From a checkpoint of a small encoder-decoder audio transcriber.
Model: 7.09M parameters, encoder arch transformer, encoder norm layernorm, encoder activation gelu_tanh, encoder layers 10, encoder width 160, decoder width 256, decoder layers 6, decoder norm layernorm, decoder activation swiglu.
Training: soap at rate 0.0013, 20700 steps, batches of 128.
Rows from block 5 of the audio encoder of a small encoder-decoder audio transcriber, named by matrix and row number. Rows with one number belong to one neuron. Each number is 500 + 50 x the weight over its row's rms, rounded and kept within 0 to 999. All counts start at 0. Numbers have three digits each. After the name is the row's rms in percent of the matrix's.
Before each neuron's rows are labels from the 100 clips, of 14976, where the neuron reaches its highest value: "top examples" is what is common among them; "loudest band" is the band of the loudest frequency at the time of the peak. Only what is clearly more common there than usual is listed. The data: short read English sentences (LibriTTS-R).
# fc1: MLP up (encoder.blocks.5.mlp.fc1.weight, 480x160), inputs 0-79
# fc2: MLP down (encoder.blocks.5.mlp.fc2.weight, 160x480, transposed), outputs 0-79

top examples: voice: female; the word "now"
loudest band: 250 to 500 Hz
fc1.50 098:460441498476464433494522495389503441500583542525469439574536452527493388478521476462637533536461530549461524489457535511435477468494375464490534515418475498493488446503502475518538458536436460524503463423504434469494467535583496454540433473
fc2.50 101:580525603412519485597539435516499577465495570532557437494579510531518488540551466549646542578435501513370487497499494543521522527509457442500532437459505530540514483552545555491446465559482502528552586515500546513511457576466518439432455448

top examples: voice: female; the word "to"
loudest band: 4000 to 8000 Hz
fc1.214 104:471518445545553529421404472495570461490580506470426487422520407401443515524471566476533477492475442536540481436494515488510471570497567465495514545516450541565459502482499500497466511511503446504429548581426537513574466477498472490544485439
fc2.214 113:460456511452577475529559499473600494486529515441530514452514503601464494442450530489522494498468501450493512521483531396413479505485553509590573541526430490553533573504445434462479408528504520495469502445521454506557485493461522511463523504

top examples: voice: male
loudest band: 250 to 500 Hz
fc1.82 108:450456536412502584482567457550496461476495469518413403505465467509487545509575502530547536461604487472549519538464430480508516467587528538425477459468491478327395544554559510539529462439500538536494486495482488530364454525541427414492483437
fc2.82 105:504520562559534577579608493415516442522376567476574546494454472486511484496377558505479464563531485521491444429520562465452479507457527482506395506505436541528574494516593459521451436571465534597504595498493545528556465534537422573501496366

top examples: voice: male
loudest band: 250 to 500 Hz; 500 to 1000 Hz
fc1.323 098:533502449454517487549405614525565431547567508447505546422554470462563583547506433587442449432534550539445481543490560393500557568381497603500432555490509486380448533556445619529529573506559438515428519530580578478464383523539555420443563448
fc2.323 105:587451507486495502441515472571486563437473538489525511448470548519553511572472522573537509573455315496449477513531457544497482507621546429433425488439476498517509556516470398435458535488497536498557423495438507504433571447399534490719413476

top examples: the word "i"
loudest band: 250 to 500 Hz
fc1.105 107:331400442513481509500517529658578491391406470495434472532558405480529474622509457515462546526550478410555504454419460434587554484542530459446498438481491546450501465477473488504526609454505482447505543468538505482455452454608506418488437462
fc2.105 096:577486467580524566482567508445566400549531581478530512451464530515444504509505573441469482543476573443399423509507453460449456550489486465465468531413512441387537466494482511466447470439498548545573532615554550519554562505547483483414481432

top examples: voice: female
loudest band: 2000 to 4000 Hz
fc1.371 109:430496376563440398537407475492493481499510487564490447504462502507417580446535508482504429466522423503515481461453411491425505541583486437493467434458538471427518507485475553500503465503466468524495518421452489522370486494521429495473572447
fc2.371 108:448462429558436447427480442491371471506435512446572492411516645431501490517458456515473445423503506532477483480431517465498520556549448447510475451492567483426541394386477475435495482486518502469470564510470510551454524440522490559418533362

top examples: voice: female
loudest band: 500 to 1000 Hz
fc1.35 088:463500452523426437469464468456457397506535532558499487504379482499514597416549488520585379455486479413513501455476569456428477457507526455400479454472528458511429567406546497541435491488539453566487465535434523485535621514422461467518470490
fc2.35 099:465522455473607439536443493636609644533447508489529513529582530462489415549450579393524443490439538511493421547460467463494503493442561535532508473526489445548478476547481472445485534487588427497528531561462494467457550520492442448429484555

top examples: voice: female
loudest band: 4000 to 8000 Hz
fc1.439 102:439533421520521455517418462614559496487545552500419458459450481574512483550423485516561494514480483479552526537479458440596413619457575452467505634519421471494442509549509487533492518451494360504580526436475548575460537441591452510496433541
fc2.439 092:519505511521540436495482479497544550510503625502537600441506584464554450519509428497523462462413525383554540493431463476504443440492508501477463504641508594420562511562520490501486364568445492458490433401478578489553489419480521509481507390

top examples: voice: male
loudest band: 4000 to 8000 Hz
fc1.10 102:541492441505519485533613488503452472581395516479439544462530525546487438435464425444528516454524501514456547556547462398572544539518507579522516566529565604588444428454547525469539606429486501518542545497485536433551494460556472393532529558
fc2.10 101:392517540495484449407529465526439517534510495509527547483501611507561472506546466458427526515443492553449386525544444552463460478398564522447450440523484583493488526579603521528435495460624533502486433441510456481555504460518475490509452477

top examples: voice: female
loudest band: 500 to 1000 Hz
fc1.264 117:510597529631588494538457559519429412461525478511505422417485514476517532495499418456479470416425445378481543458526419445479513495482562594459437390465538499530439554479511457603476535531405433445490503504443448468431531475455538492535494446
fc2.264 112:464508509512439487522562541355478429482549629479541485443429469455509418500554430500459479601494540459426465475395513434492561482488474453548486487537580503519489513526474492446525578521517474414525380548478566503433573527497477445514545504

top examples: voice: male
loudest band: 250 to 500 Hz
fc1.270 111:428476518521530447508532586445515544487538413594438434533528514475460513508610572548507497498544583641487544520566411475529539490447611523478568428516531598442477511495516582546604441445455434511515509453502470418434505538466501555533520549
fc2.270 118:527505570551531442495531508455447552495584476500531502526488504487486463468528570498456588421387478536511511435491552438481519468553580533526513474555546518520613479512475439626437408508511480523538567501538463549480410542411509642471488535

top examples: voice: male
loudest band: 4000 to 8000 Hz
fc1.252 103:497499470554523488593467526510554520557460503580410403510459554510473529561483489450521499468531465489423445527527598507535406582558625492482523607500560536520403453540498459506540497467436507489584530554508508491533532567549570495558597481
fc2.252 101:566521534533580516504439500482507491507498478504465607451564500440494531554559586481552530407371460431569590545449444553479433451532458418450485444524595589531486520558464520453421434464477525513504489585430498543503484510461463462554461388

top examples: voice: female
loudest band: 250 to 500 Hz
fc1.329 100:484515447460490571472478570496538565403485477507529419453535507544463570451473642573485409522452472579466553470460529515493502559529527489508514503445563541498422594475469470520423453534473475515522414549562561540444430445541462485515496485
fc2.329 109:462566482533523432557562545490548497538559518473516480411551559504426558580538489410483512566573491441549511460433528355568479482456531443510530482555476494575554528582583487413566469545491521525475526438506461530521485426548455571457472515

top examples: voice: male
loudest band: 2000 to 4000 Hz
fc1.257 098:501437553529479431539509465456503498469514531550461550467468523513453497528388510457529417469445470567521400602553493512658560503518475559433547465536481522460445533534541605568582454500531467561535605473549485582472493525551523427468579541
fc2.257 096:495563525494482489538477500441531525465546476475545521430446499488538472534442398537528530572519431547510413409422525433399443510470495454530533465528402511438557447502609478465421409554421511465515464462520470601535515570405566533449538455

top examples: voice: male; the word "we"
loudest band: 250 to 500 Hz
fc1.58 103:554515466537480485552526588554569489508487488484465516573472452419516376588590503480472498522546523465489543481539458545465581467429566520416572531494511479430517525562486388454563535508466492477479511417522543446542446461510525365507605553
fc2.58 104:538442486526545466502586516553495479477583442511548441443540557458514521528547545488534509517528479506494498465507489418476551529429496430568401554495501458484603524486462431451488524629437510498541434537524597486540438426549551502560506475

top examples: voice: male
loudest band: 4000 to 8000 Hz
fc1.331 105:459529544485574572493439573415511524436529560509449512491368380510469495526568505534488552533595521451494541627458478476481497464444471554478480632493432496389522561521477449520510543584388536535425564462444524483458446460478493459520525554
fc2.331 104:416475524514575618513503541483529523422509513480454573516472502560462463518475497488433627483490566534439559531506499508537565512439452542495494482450458400424463489572501414463469466561423467524468476456451472501463476498508519399543514587

top examples: voice: male
loudest band: 250 to 500 Hz
fc1.71 099:534514481534531630510439504570476540488466534567416538481510446533560495521532542548433508546640488459472547536459539608528496507447513438524585540483477469513500551418524456417447510504497477350499502528500519473567511467423553445435550512
fc2.71 099:531538499409590590554537503566445476496553528508590524517442604499388507560493446537515557545519425574490536470506492496473540457471418538551523451511443585507534521546509425531420493424483491468509428563488521505581475540536522418505598470

top examples: voice: male
loudest band: 500 to 1000 Hz; 250 to 500 Hz
fc1.405 095:398477565434555484479465463496532474401545520432415461458519508458446477549524574515462448564531502486550480444457437508559531472424495586527520492496500575484513539430650527539379505589612412581420542466487493401438404417412549489486557487
fc2.405 098:501525581470509499573496510526587476529462528542503538500488508550524475554581624551436391435533427615541399553524534500460476379538525457391451454566463473519527526484456527463416531438455495428462481541404443469482475565423456598561479507

top examples: voice: female
loudest band: 250 to 500 Hz
fc1.38 105:466522508557474510592581493522565493534554516538525470531511449462512516565499513546458435574546459478539445580577547403472546486505555456497555419541546492478523480491411537512477508426492471487383433473594528607442573435470519466481457400
fc2.38 096:519622491587518509482605529488552395453542573637426493488405507491498418527437621530423458563546464387493520475455433476464604555479525476522423502463473423504509566439417420504478467523481515456506513508452481527450459432497442564435460525

top examples: voice: male
loudest band: 250 to 500 Hz
fc1.431 097:443443430563478525590487476375545456428476452644414510505411496517524483530506487545457472531518570549530455473448508527493471419511507486555488427607517461507482466534493452502516456537488581426547571499528493503526478550539513499470500402
fc2.431 098:509503522462548642450473496498525647475497532517590498455499474525525537555477458522417501464499404401486518480502573453430500574451537436557563526426498494503583460448478484514490441569509464444518484491572538567600473540524534555483557515

top examples: voice: male
loudest band: 500 to 1000 Hz
fc1.7 093:561504473524530507430437519459593416461447460632464484526414511567548472468561533554472374494458519440488472535499436512522509444461515535475406502416499457549567471424540555490541560556472516469534545402497435547498476481567448360429482473
fc2.7 096:477516535606523537582448574550472536605412444521504550566478496522494504522410435497489552537535467483484386512458502521433554477494535605471544456531436389510491448523501459520528533452552554521489414600461430390440571560422578546512381509

top examples: voice: male
loudest band: 250 to 500 Hz
fc1.66 097:432462562470489473410430502390506600478537388402469463485392448436474524521524383580462543457572526427442465478351486467512403565421476493478560456493511452477506444468450468520464584443504436505478523457487443479501519445473508486576514445
fc2.66 101:467492532476504460453467446493506524548446463533530483411496405468510381430553505522597497477446461507513477536567514447417456491556532555531428520477574481538540505508576538592528551548576458473444542402521497547490511446415555578519462502

top examples: voice: male; the word "his"
loudest band: 2000 to 4000 Hz
fc1.421 113:550641505505538494554484506474519452494496552523513592563507535533510485574556608484526537558566521440590498506458514596485528498567534497580543507535550577486512488512529579564469550571592605534468563572559514560499521558545567508492519540
fc2.421 102:491427464570516576490485522525531484511506482541512447471493476575512551493569462464439394516448467632509520474497498434549482429482540528438473446433426492469562458569448488488554533465481495459483567438459497473512527494527533529509474519

top examples: voice: female
loudest band: 250 to 500 Hz; 500 to 1000 Hz
fc1.179 107:453507452406432495592500519449502501564608459503522515528423411485464584461541542441396550457506488481503621520472599466443502622510485521467552456411460515458458472552488535554505509499573467461523443452504432535410526481540412430506465445
fc2.179 091:493495514550547465463556545542541443467462509440480464421524521559504409524513484571536483586483494444450340431592329566589486448448513468562413504594545477507579538447589504465522478470441479529510506548512541438598398527524551515520576531

top examples: voice: female; the word "i"
loudest band: 500 to 1000 Hz
fc1.256 104:463596492500419507518567436530571505424463524536443468487460448497504502520443520509487505518529542458588536404462522553505562502482469571535450447418514388565482453579526418491540491475574524528523599577515506494565484457586485472522536485
fc2.256 109:544520517465446536510528529475511494451514499592373411499499592431575498569535658448503489472495590506453513552456527463472561546484347580513513395496513475503589508502460441450532480532507424515555474483454430517497538430619500547541542517

top examples: voice: male
loudest band: 500 to 1000 Hz
fc1.194 095:536519513474551583415429485558546447552497535563552514521594522508555498454470518471535491560517497407550511407544507437464505462458501497530481458517506539492573530575534514516444457536490539610446527602515547574581556512565459457528521531
fc2.194 095:484437505520584425546523511404525595502491517472516456547470532519477518533541543488524586458451557520488536516531579529524486502537483578501612549546482521469520417511477466505489596443520444490469561415456469434443453494478526511492539599

top examples: voice: male
loudest band: 250 to 500 Hz
fc1.33 089:581501456521530596595438450447500427465531490458453486473448387513501506474535471449482423614502453564530470467465458480474535483388463546527553541491536520423574539423490568485441563498487496497445534562476451498525541533452496475423467550
fc2.33 088:515507487446484540516511531470556489458464499412556535567445579454449554551517513468418474492535576521439541469367481523422451429526472401594421497497470581513518503584500440392518540481464472455501465508444453447535431600433523555476476426

top examples: voice: male
loudest band: 250 to 500 Hz
fc1.393 102:496562527522581499519522488561481594523520517447477541501446505511518528416566552508452494497606504538415516484414428606540494604542463497547596557544488518481498487522529583476503448435525486534545476573407578518474631585543505478576558521
fc2.393 093:476461487586474534555494566477510457560486493492477525491457510525517445569393531457484537487466496424563510533502522507437491429541467558515487547549525513666555544505515488447533575538534511489491545496522449449533532476508545560460529511

top examples: voice: male
loudest band: 250 to 500 Hz
fc1.354 093:543517589474509609464565541537494541515475503507525415525528513480552519458453551482484532694510651504448483472474498490542567498473513535479523506504524491589526555491574518481559539546592521520564476608504502515607455530489558558502458504
fc2.354 097:494518479619505489558501489539522498473478505528530573456534544529516593579583486494574622401555476518552513445492542498522424514601413523527507568462468600438500456486475490604422447438464432440466575419492490492438515477543467511449521489

top examples: voice: female; the word "now"
loudest band: 1000 to 2000 Hz
fc1.386 091:491517524504445455507474495516597596518511514480467474625541573449392518471576571502589435554541428514472438548383479454485485519448452512548554602582443547521482454536525510433475420472432560572539534441539515426477543457483483418480510547
fc2.386 098:620583486506630447538549405461496521471435471459551487499505488491471524539569489372536500510488499500419522464499515475523522573537422492568572554508484540491447554496542571513553559630474488489472435534486507526475526627430534436435506482

top examples: voice: female; the word "was"
loudest band: 250 to 500 Hz
fc1.227 100:528481416516434460539435495539501555489531548502567460513614572547581428534515471480496479532507473491436504460462452479442509447432466579417546463510422475494530578533471505558491516509422469464501518498593575476491415462455504481509516499
fc2.227 099:560453462507480502441533453550547479552542540507616508419501527506452457563554513431582517560538401468435471513442531482463588416521438474509512471502604502551525438545533498524516471463523534399483451448517664489606490544543507489589545514