config.yaml
model: "encoder-decoder audio transcriber"
dataset: "short read English sentences (LibriTTS-R)"
train_examples: 26041
gain_aug_db: 10
noise_aug: 0.01
time_shift_ms: 100
n_mels: 64
hop_length: 160
input: "log_mel"
spec_augment: false
win_length: 512
tokenizer: "char"
vocab_size: 32
encoder_arch: "transformer"
encoder_norm: "layernorm"
encoder_norm_position: "pre"
encoder_activation: "gelu_tanh"
encoder_mlp_ratio: 3
encoder_head_dim: 64
encoder_fused_qkv: true
encoder_bias: "none"
encoder_qk_norm: false
encoder_parallel_block: false
encoder_inner_norm: false
encoder_subsampling: 4
encoder_layers: 10
encoder_width: 160
encoder_positions: "rope"
fusion: "cross_attention"
label_smoothing: 0.05
decoder_width: 256
decoder_layers: 6
decoder_norm: "layernorm"
decoder_norm_position: "pre"
decoder_activation: "swiglu"
decoder_mlp_ratio: 2
decoder_head_dim: 32
decoder_fused_qkv: false
decoder_bias: "qkv"
decoder_qk_norm: false
decoder_parallel_block: false
decoder_inner_norm: false
decoder_positions: "sincos"
decoder_cross_attention_every: 2
decoder_tie_embeddings: false
init: "torch_default"
residual_init: "zero_last"
optimizer: "soap"
beta2: 0.99
learning_rate: 0.0013
beta1: 0.95
shampoo_beta: 0.95
eps: 1e-08
precondition_frequency: 25
max_precond_dim: 1536
one_sided: true
adamw_lr_other_params: 0.0011
max_grad_norm: 1.0
max_steps: 20700
batch_size: 128
epochs: 101.7
lr_schedule: "cosine"
final_lr_fraction: 0
warmup_steps: 1030
weight_decay: 0.2
adamw_weight_decay_other_params: 0
Rows from block 3 of the audio encoder, named by matrix and row number. Rows with one number belong to one attention dimension. Each number is 500 + 40 x the weight over its row's rms, rounded and kept within 0 to 999. All counts start at 0. Numbers have three digits each. After the name is the row's rms in percent of the matrix's.
# q: attention query, key and value (stacked) (encoder.blocks.3.attn.qkv.weight, 384x160, the q third), inputs 0-53
# k: attention query, key and value (stacked) (encoder.blocks.3.attn.qkv.weight, 384x160, the k third), inputs 0-53
q.42 086:515494497384545520455451573522490529495523490503510487546525521481450458448472548535530385515472511564520520501558511464435470441489473526547437474498464493462454
k.42 088:506489530459482459497504418491570435502475531502496529490532480538549556518527554507502527404484543537450444534431466520498517510449438500460552496528469501478522
q.43 086:446493521525514556593523500494428497551545557477516458485472476517486479538559461505454473505592515498460495520485455512495531459474574460557505510503539487523457
k.43 078:475547446457604492464485427475469537435479553480432601509500552466542469534485522538505491452441453535460514481522408457480476533425476485470533452486526538588507
q.44 095:458550545509494575603579511459510518472441465511516499542534611472508531557522524503494511483482455442584508511502390487478572489467530556518461500486459461438503
k.44 088:559457509496528508402496498422502511444553517457507477473527421506503476486516479509531523545469494524447473529481503524517450584558531462531549462457443476596547
q.45 090:516427533461439464518404495502509485510454511463505525537511407512591525440468467543590474484430465480476481462546487553557474463473588461488508500519509458543437
k.45 090:526498549533443549540531502464537495534531534590472503495526533572471571428461495464513488444527520570519512572473475469439445500551437488530496468495503548457588
q.46 074:501454464484500548533464522471484504459540517478491499558483471521449477493509461538545496461491464607521529490508569505543584490497430446457500406462550499551437
k.46 078:500465538469500550546511478505521564504480472478517535443561572452534565487485507562462498585526520433464428524512497511503481545542533577500530554484482475433480
q.47 093:528442480462521545485554491513450472525503456499535505523417432466489494473483575501567522492447544534559468494538533531512555448513465504467481402516470525490545
k.47 091:489524465575516526469532507530485431490542459506509483507489593531497503499432446447461563461533558542445540547447483446485541513531530446509523523532498463512498
q.48 097:498523527481568511541544496484504435459515528542498490561556433443432424476428495545578519447440506520441520543534527455532530467505430473501506423524478526566518
k.48 092:497478466524453505559492450508471516499555536502492448419433563432531522463510496509460590536537521460529447497512533432515565464526530457549447543533534388520474
q.49 086:529482541511455484484429450500569486516511496516445496479436546438541436450539543501550412478514472426455485512502497462544505483483515433508533487471584513547515
k.49 085:485508485523577479568517529545481466557500543462525515554510512482496540527502492505462481486446463578533586489516451499449454541506539519465470457508453503451533
q.50 084:510575479447507493483495471489470417486529528471490532464537554531472615550479517572414487545508511487459542492454495460480472495538458484529480504461430498528555
k.50 091:499476543508503497484446518533543505469481469585512428437462463462505467550551583581518470530582500506513453495497430547508529487460465532484525559469546500503422
q.51 091:527498506588460529471555493496521499443468488507454482410527472517549467516542442462523549537467520468479447554490405524533510558464457535430529584499517492464445
k.51 094:445540545520546555440484449558479515511541488525525507548458507480478520427475472455473471487550496497444546454533568532521490471522630473496461527482498499501546
q.52 083:443427520490458533491554529515523494387507533470480496524469472444580437561467517508621439539477524477511532502568514469521507524565471459489504516476498516515524
k.52 091:522533528529466520458475454618595486516473500569456521494555414519492555397482454486457478458470418493437457536457523457477499456487543508528547529548452530448518
q.53 123:546502529490451519464473479550572470503492537557463506464432432512512470471519516465512514428468488484556445556491559489505485511418459521522539526511496434511499
k.53 125:525497506524546521573528543482520480532548495426556499551487538507483528569504505458481474553497513542528577393452465461475490519544509541522437472469496507509538
q.54 090:528459570533479530548526527517454560482506493505540443410498471587466479488523453504430496516608487437465500533493562562495526518443532524540478535508501478438425
k.54 092:546516517493567509524505490450459525511492495452485588558412553521461524503409461504491486454484490523507542467511478491606512477475538444520434496523497478525443
q.55 089:530451409462573454483534588554489502477488471501523431542445535446521487492521534548454524453401475465440475479544470519518547521480467523436517541477455460586526
k.55 083:486576531538414483476465479437565509498465449545508569486562516558487543499499501434557464490556531511434495513494481472495508511517499464501536504505520510437510
q.56 094:462461556499454466423535507543562497499449519541493427427527496531531536469504584436446517507465531502466484543472466488578465580424523513538555560521454466546465
k.56 109:474537520545516527492509521443508463499556535479472532514496526488504492533532459542465528543541451416521543426472568515515514478534526502469424485477515484500535
q.57 101:518456463465540487497513544492446574516556475458538480556497523412538529544532515462489511548453472511437551437534403515491548497542569518482436496523465493568529
k.57 119:522528517489427486492457512529523482538489539535448513442535479466507445448523452502526478425473510508505426544422515500490481504449441499486576504504509506463481
q.58 121:502507488502447496475484515557527463526452458557451478451517483505538525492531564423480616486462520578424455571458481511481449497442504483499575563482444452460474
k.58 147:459487503468492525542541502434531521521536472439515490531511563433457485541528487527535495533501509435548589443565572466523538523513472536455395490449480522488538
q.59 092:481543548513494540468479488506503442465510427449525480482481461459495518517457511594453613531547527443504492485512529503481459483547526569540501460566449479496489
k.59 087:551518505526537484507479473488547449516503530572484442523435486563526449509488464578481424531458534547576550506559512456513526524464458440502476451408616488596518
q.60 096:469581547504455498486431516493499502452458488458462473492477441533526437492504432495588529520438473533588461488523519483451509469500538523504482455527503484510542
k.60 105:463418498442564574510532437492527498526502538493542490532523551484489499477492523462448553423486462502580515469518530535497512457497447483470428433510461570541504
q.61 096:463508450538544513476431447424532481443520588483484560524539532456445432430532474452605542510561438491567537462454552489464514471485478484462466516528515515524459
k.61 120:526474514540390466505485517605487498509441512578541475447460439455551534459480527467509492506470540545510402546528451482502484510515493498565543526472512478501466
q.62 089:492501562543455546514518509563490519475498436531541555502461439493569513543487459539485477502518440440464502534519404519434493540432471559495500554513542518459368
k.62 084:551600476458518491433481548521474525491495505472548455564459506462524490500452515490517430516511520541470549559511513566561455494537554482494485518456406460560534
q.63 089:437464525542524529449508474522489571380520500477475578496570548524436419528532543520568495538515513520508473450467546482436476552551491548469522462530584512424455
k.63 081:548466489458425499500476504546507489530500471479466452521487389481558551466456520532392476501496499407479518429529543539536481422464529507446540486577543526520489
q.64 135:469443474384507464530495549514533495550516556513467449549462526485485500490505452494537454441408517516474515484480494484598490531460462546507494505480527469590565
k.64 128:548507462505475487454478524442507413512434416448459550551561520535539461517500495474475559497520503429513515485541524508552542451577490469386477494552556549450511
q.65 132:500525419526467581518507488465449512462480543451496581490520602519534501574494581497514521566472443478529519471562485429479508456526459437516430495498481517483492
k.65 111:461478470498449536496509508501536491428526503528523433460485408422502538496551418486476508527520600460509476523536501501543496508516511491502534510452585394585496
q.66 130:451429531474545511494491492487480466492522493478524562515580424550440453492507527473523428487489517482470525498585537512514529455469512443488463449548434580564487
k.66 127:452569478553442550520463541503427535502467514505443512496483505483521477519503445461451505501509482442527469558470447570499444482478492506446521600531609533461496
q.67 101:458581511567460534483541529474472549454508488481458456500542493519549438540579362547457504506487499469559478487487448480478483456533462433526495484468490528514548
k.67 110:487481440471611496441513539504547510431467420460500533531481501483448496564502609481491495451526514520460561460562479499526538497521473527447476440466451547502497
q.68 120:463516537477432501478504511560559473495471538539542478475487469513478522462512566581562482513508516516542438536495529505495526552525457507489508536455542518513407
k.68 101:493479430460445450483518566474558514562599446463471499500421558458569481534572436508470511482446527438513492511428503530571512547449457530526508545518522448541590
q.69 106:444562534484530493508563504483473469484424472444464508513462541511466489460503454570509463469479535525525505509544503498527450465533490512543388501549491493466376
k.69 121:513478496457519445468565500493479546514520430455475517548502536461447490497469507560478494544492455471506508448559528443514545543571516550465470438460520524436530
q.70 114:575530530597480519469543487488451548470535515505490462551520556434598476506555513507488530531516539523497498508461497608510518551569504541468515542450516492524476
k.70 120:434476481423561454475508460444543471535518560484510497493511406489526530477466502519494505426447435489457561433515529474520538507493514489525424481529451551552543
q.71 122:533527530531474510434474522471545573499500549525532462454517439504517467519443505493490583576521511453521490535558544474522495561465510557497479572480487503549504
k.71 105:467473559545536481449484467442470558511503509441564542505483479493566535488410553507463460529549407481424547462554510505550490537563543487522456516523481576459478
q.72 099:481512489499495462483395478536482482550444527507464512494531501542522409457503538515440503509487479510570498474449447552596498452480452398515534541436587520528460
k.72 102:560547506575491561485499403503537423519475503472455521536543497509503483462563506503549574478518551423526510502393483499445401487488494495457539548540530535472516
q.73 116:481546553496583467538540480453456516518510474442557460644489513539530500542439540482543488482459441486561565474557423522432512489520486510490466438520427505455469
k.73 117:548555458487515454515537543474492533498534455477512467569415491494469474488451447453516485490484440574490576477577516491511481480554503465440466480488507554442595
q.74 120:473530492437467382477464465514469502624475496524506508512411497576470476480459508519525417457504519524492494520549470465517488519561512497458539523458541571488555
k.74 101:534532507568457500464450477522467475442513508550511458469544414518496485489516511522389509535577585488427495529574503489514455471507531496500512558550543512469427
q.75 106:492529498477484524415515412472589440487519505517529472531550500550517462476511526516532499518542499459492476489533502462516536479535459421474516539487472420505563
k.75 094:451467477496501392461552482530504531551516522503485526519479445552537420444480489502485519462445468506536471548454419505506452536550473437493481483477527564476509
q.76 106:484512572501481535531458518566541513482476489546476436437504494515452546486504540513485520480468453559470414522484495462474470549460480492576564552467515538513477
k.76 089:507447519454485509448535466491483528506516455513497459533553532536506466539541466545517503511553504427466508430571558421488554458516459526516508494597473479464527
q.77 090:580473460464488450425536535489530538483528518448514525492480502471554485495522465531480472495531483469475455567528635503496492497550516495506506557523492541493521
k.77 105:403509455493517479530529489506464450514554472464463443498490454483519534475497451464448539520491505463526517434565498567519482512527598493498429501494486487480459
q.78 092:525511461520523522503475479561453473507451496528490490424456551488438497517573605479458396534498447575494488542511384462488470488460491482510524517398480487449474
k.78 089:581513528611449530504505456482551470531534477425531491497451594446496453603526504467524514579544540508511528553482560439528407524581451524502462506443514492454541
q.79 097:491467485469463465402457483530534478468462490517560471521499401534528468454477580454529480485541440532523441474473540573471558480511500541440577458497522512510457
k.79 084:522498470469591514508520546496539417499444479494485461534508427445483484493480496543526565546424513475591504441517528502441461466501463521412469501523515473523520
q.80 098:538585521492410460486474554488549466480489519557456461433538409486552486454453482517499493497573501579459507496503572471550471497448481473551504473492552501533489
k.80 085:584535446435571475517453476426496545544541517446529522524443611447457436518427531520459528502515470476511509429472459463594548468529512462467473504541480500549464
q.81 091:503523550451462497559539488534463546489545454574514406490479497525505542489485481537505406566566586456569432535512483535522519537580574466510529503462503461505439
k.81 086:520545501489512442509470570479518597546450484545579415506519447489470511465523448566519508549554478579545510484576517503503620464517442548439459392477457482480504
q.82 089:472507517511489482534496600528475618491447442557515491523441533404403499548547497478539451512488535500488460479510411568522473531483612513439555492492467525498510
k.82 085:500469559519496564566491571486468552543516439512545519548478551463489518507533414414531478491541578583503536480529488554510510481511529460463499441410529489467541
q.83 078:475477365589526515561527457522471498557444488559515482535444544568545474518572527443528458414549391480503527470435430494438540517486439522490523450509486517482482
k.83 074:529523535602485527553565504496530482441556546447433532508466527494496464523446477467471561463483508470541495496487560466483425561464472479488457558548607477480477
q.84 109:435511389552555472543540461535451541542402503555420549554514514607536486501539460475501540411505477502461493540470456519499464426523477492517557511538512544435483
k.84 100:484467490553455560426497464438474505515526520446479559494480505525513451468491497563518506465528468506498489527543577429478494533501419494540504560510534460502529
q.85 106:431510500515508486473450459518613475481504541479468580528498507475491522490461592514567592449408448490466503445471563430418513532437498548527487522534476503518597
k.85 092:458471457465478536510532450500531511442471501507466547520519459493528515404571577470549472405510523488499489527432428554489448492471499475478544533495582533465437
q.86 085:529523454529521491473450415509490481537438568487443538463473500463447567519507444447515531474456552548562504498484485538486497481448398523444520504544480541533572
k.86 077:549521547547531484405484516587526504536550495560542535515439441473479441412573460443472409452477497434416508543466468537458486457519515482475497498499521565526468
q.87 098:478529530567503506532474493417518494426558541425537554508488509434428539519450470491498489560514486424474530469536532469545505493527515505476425484531449482465553
k.87 089:434504495522550508590498520515474469487538550543484523435496546527489569466454524554466517484498525454504463466481486592481475506476544523562597519480472459536437
q.88 080:499507456519473507483563562520503532411513512551554502455553485452449490485489498523487444460535541543559461485487470435481564624439517571504517484449509524484460
k.88 078:558533457493551577518502490501473496435424488521548532502486461462458511584525575475461485489538547548500530542510576570517509542424464545506500407490433447461526
q.89 103:490425544486470502533514578487526531520567402462554481525484515404475487566462455477513490533472574517626489509470571496481500575529500574539457474503477462514553
k.89 089:433469515492584516534523516524456509444550492566462475481582464460471518519559501517480477473467562499505479530489457533456517497483488522560600486514495429542512
q.90 090:528524553484490499512461491521506422452496538514495491449572447437515498596482438460501529508517459416469514483476502422539511487415503554536508531503549505554477
k.90 083:582535436440536490514464475472481487428460512582487493505558531516495477474550534532481487499481473505486534482405426443498485460446524503514486504539458512490447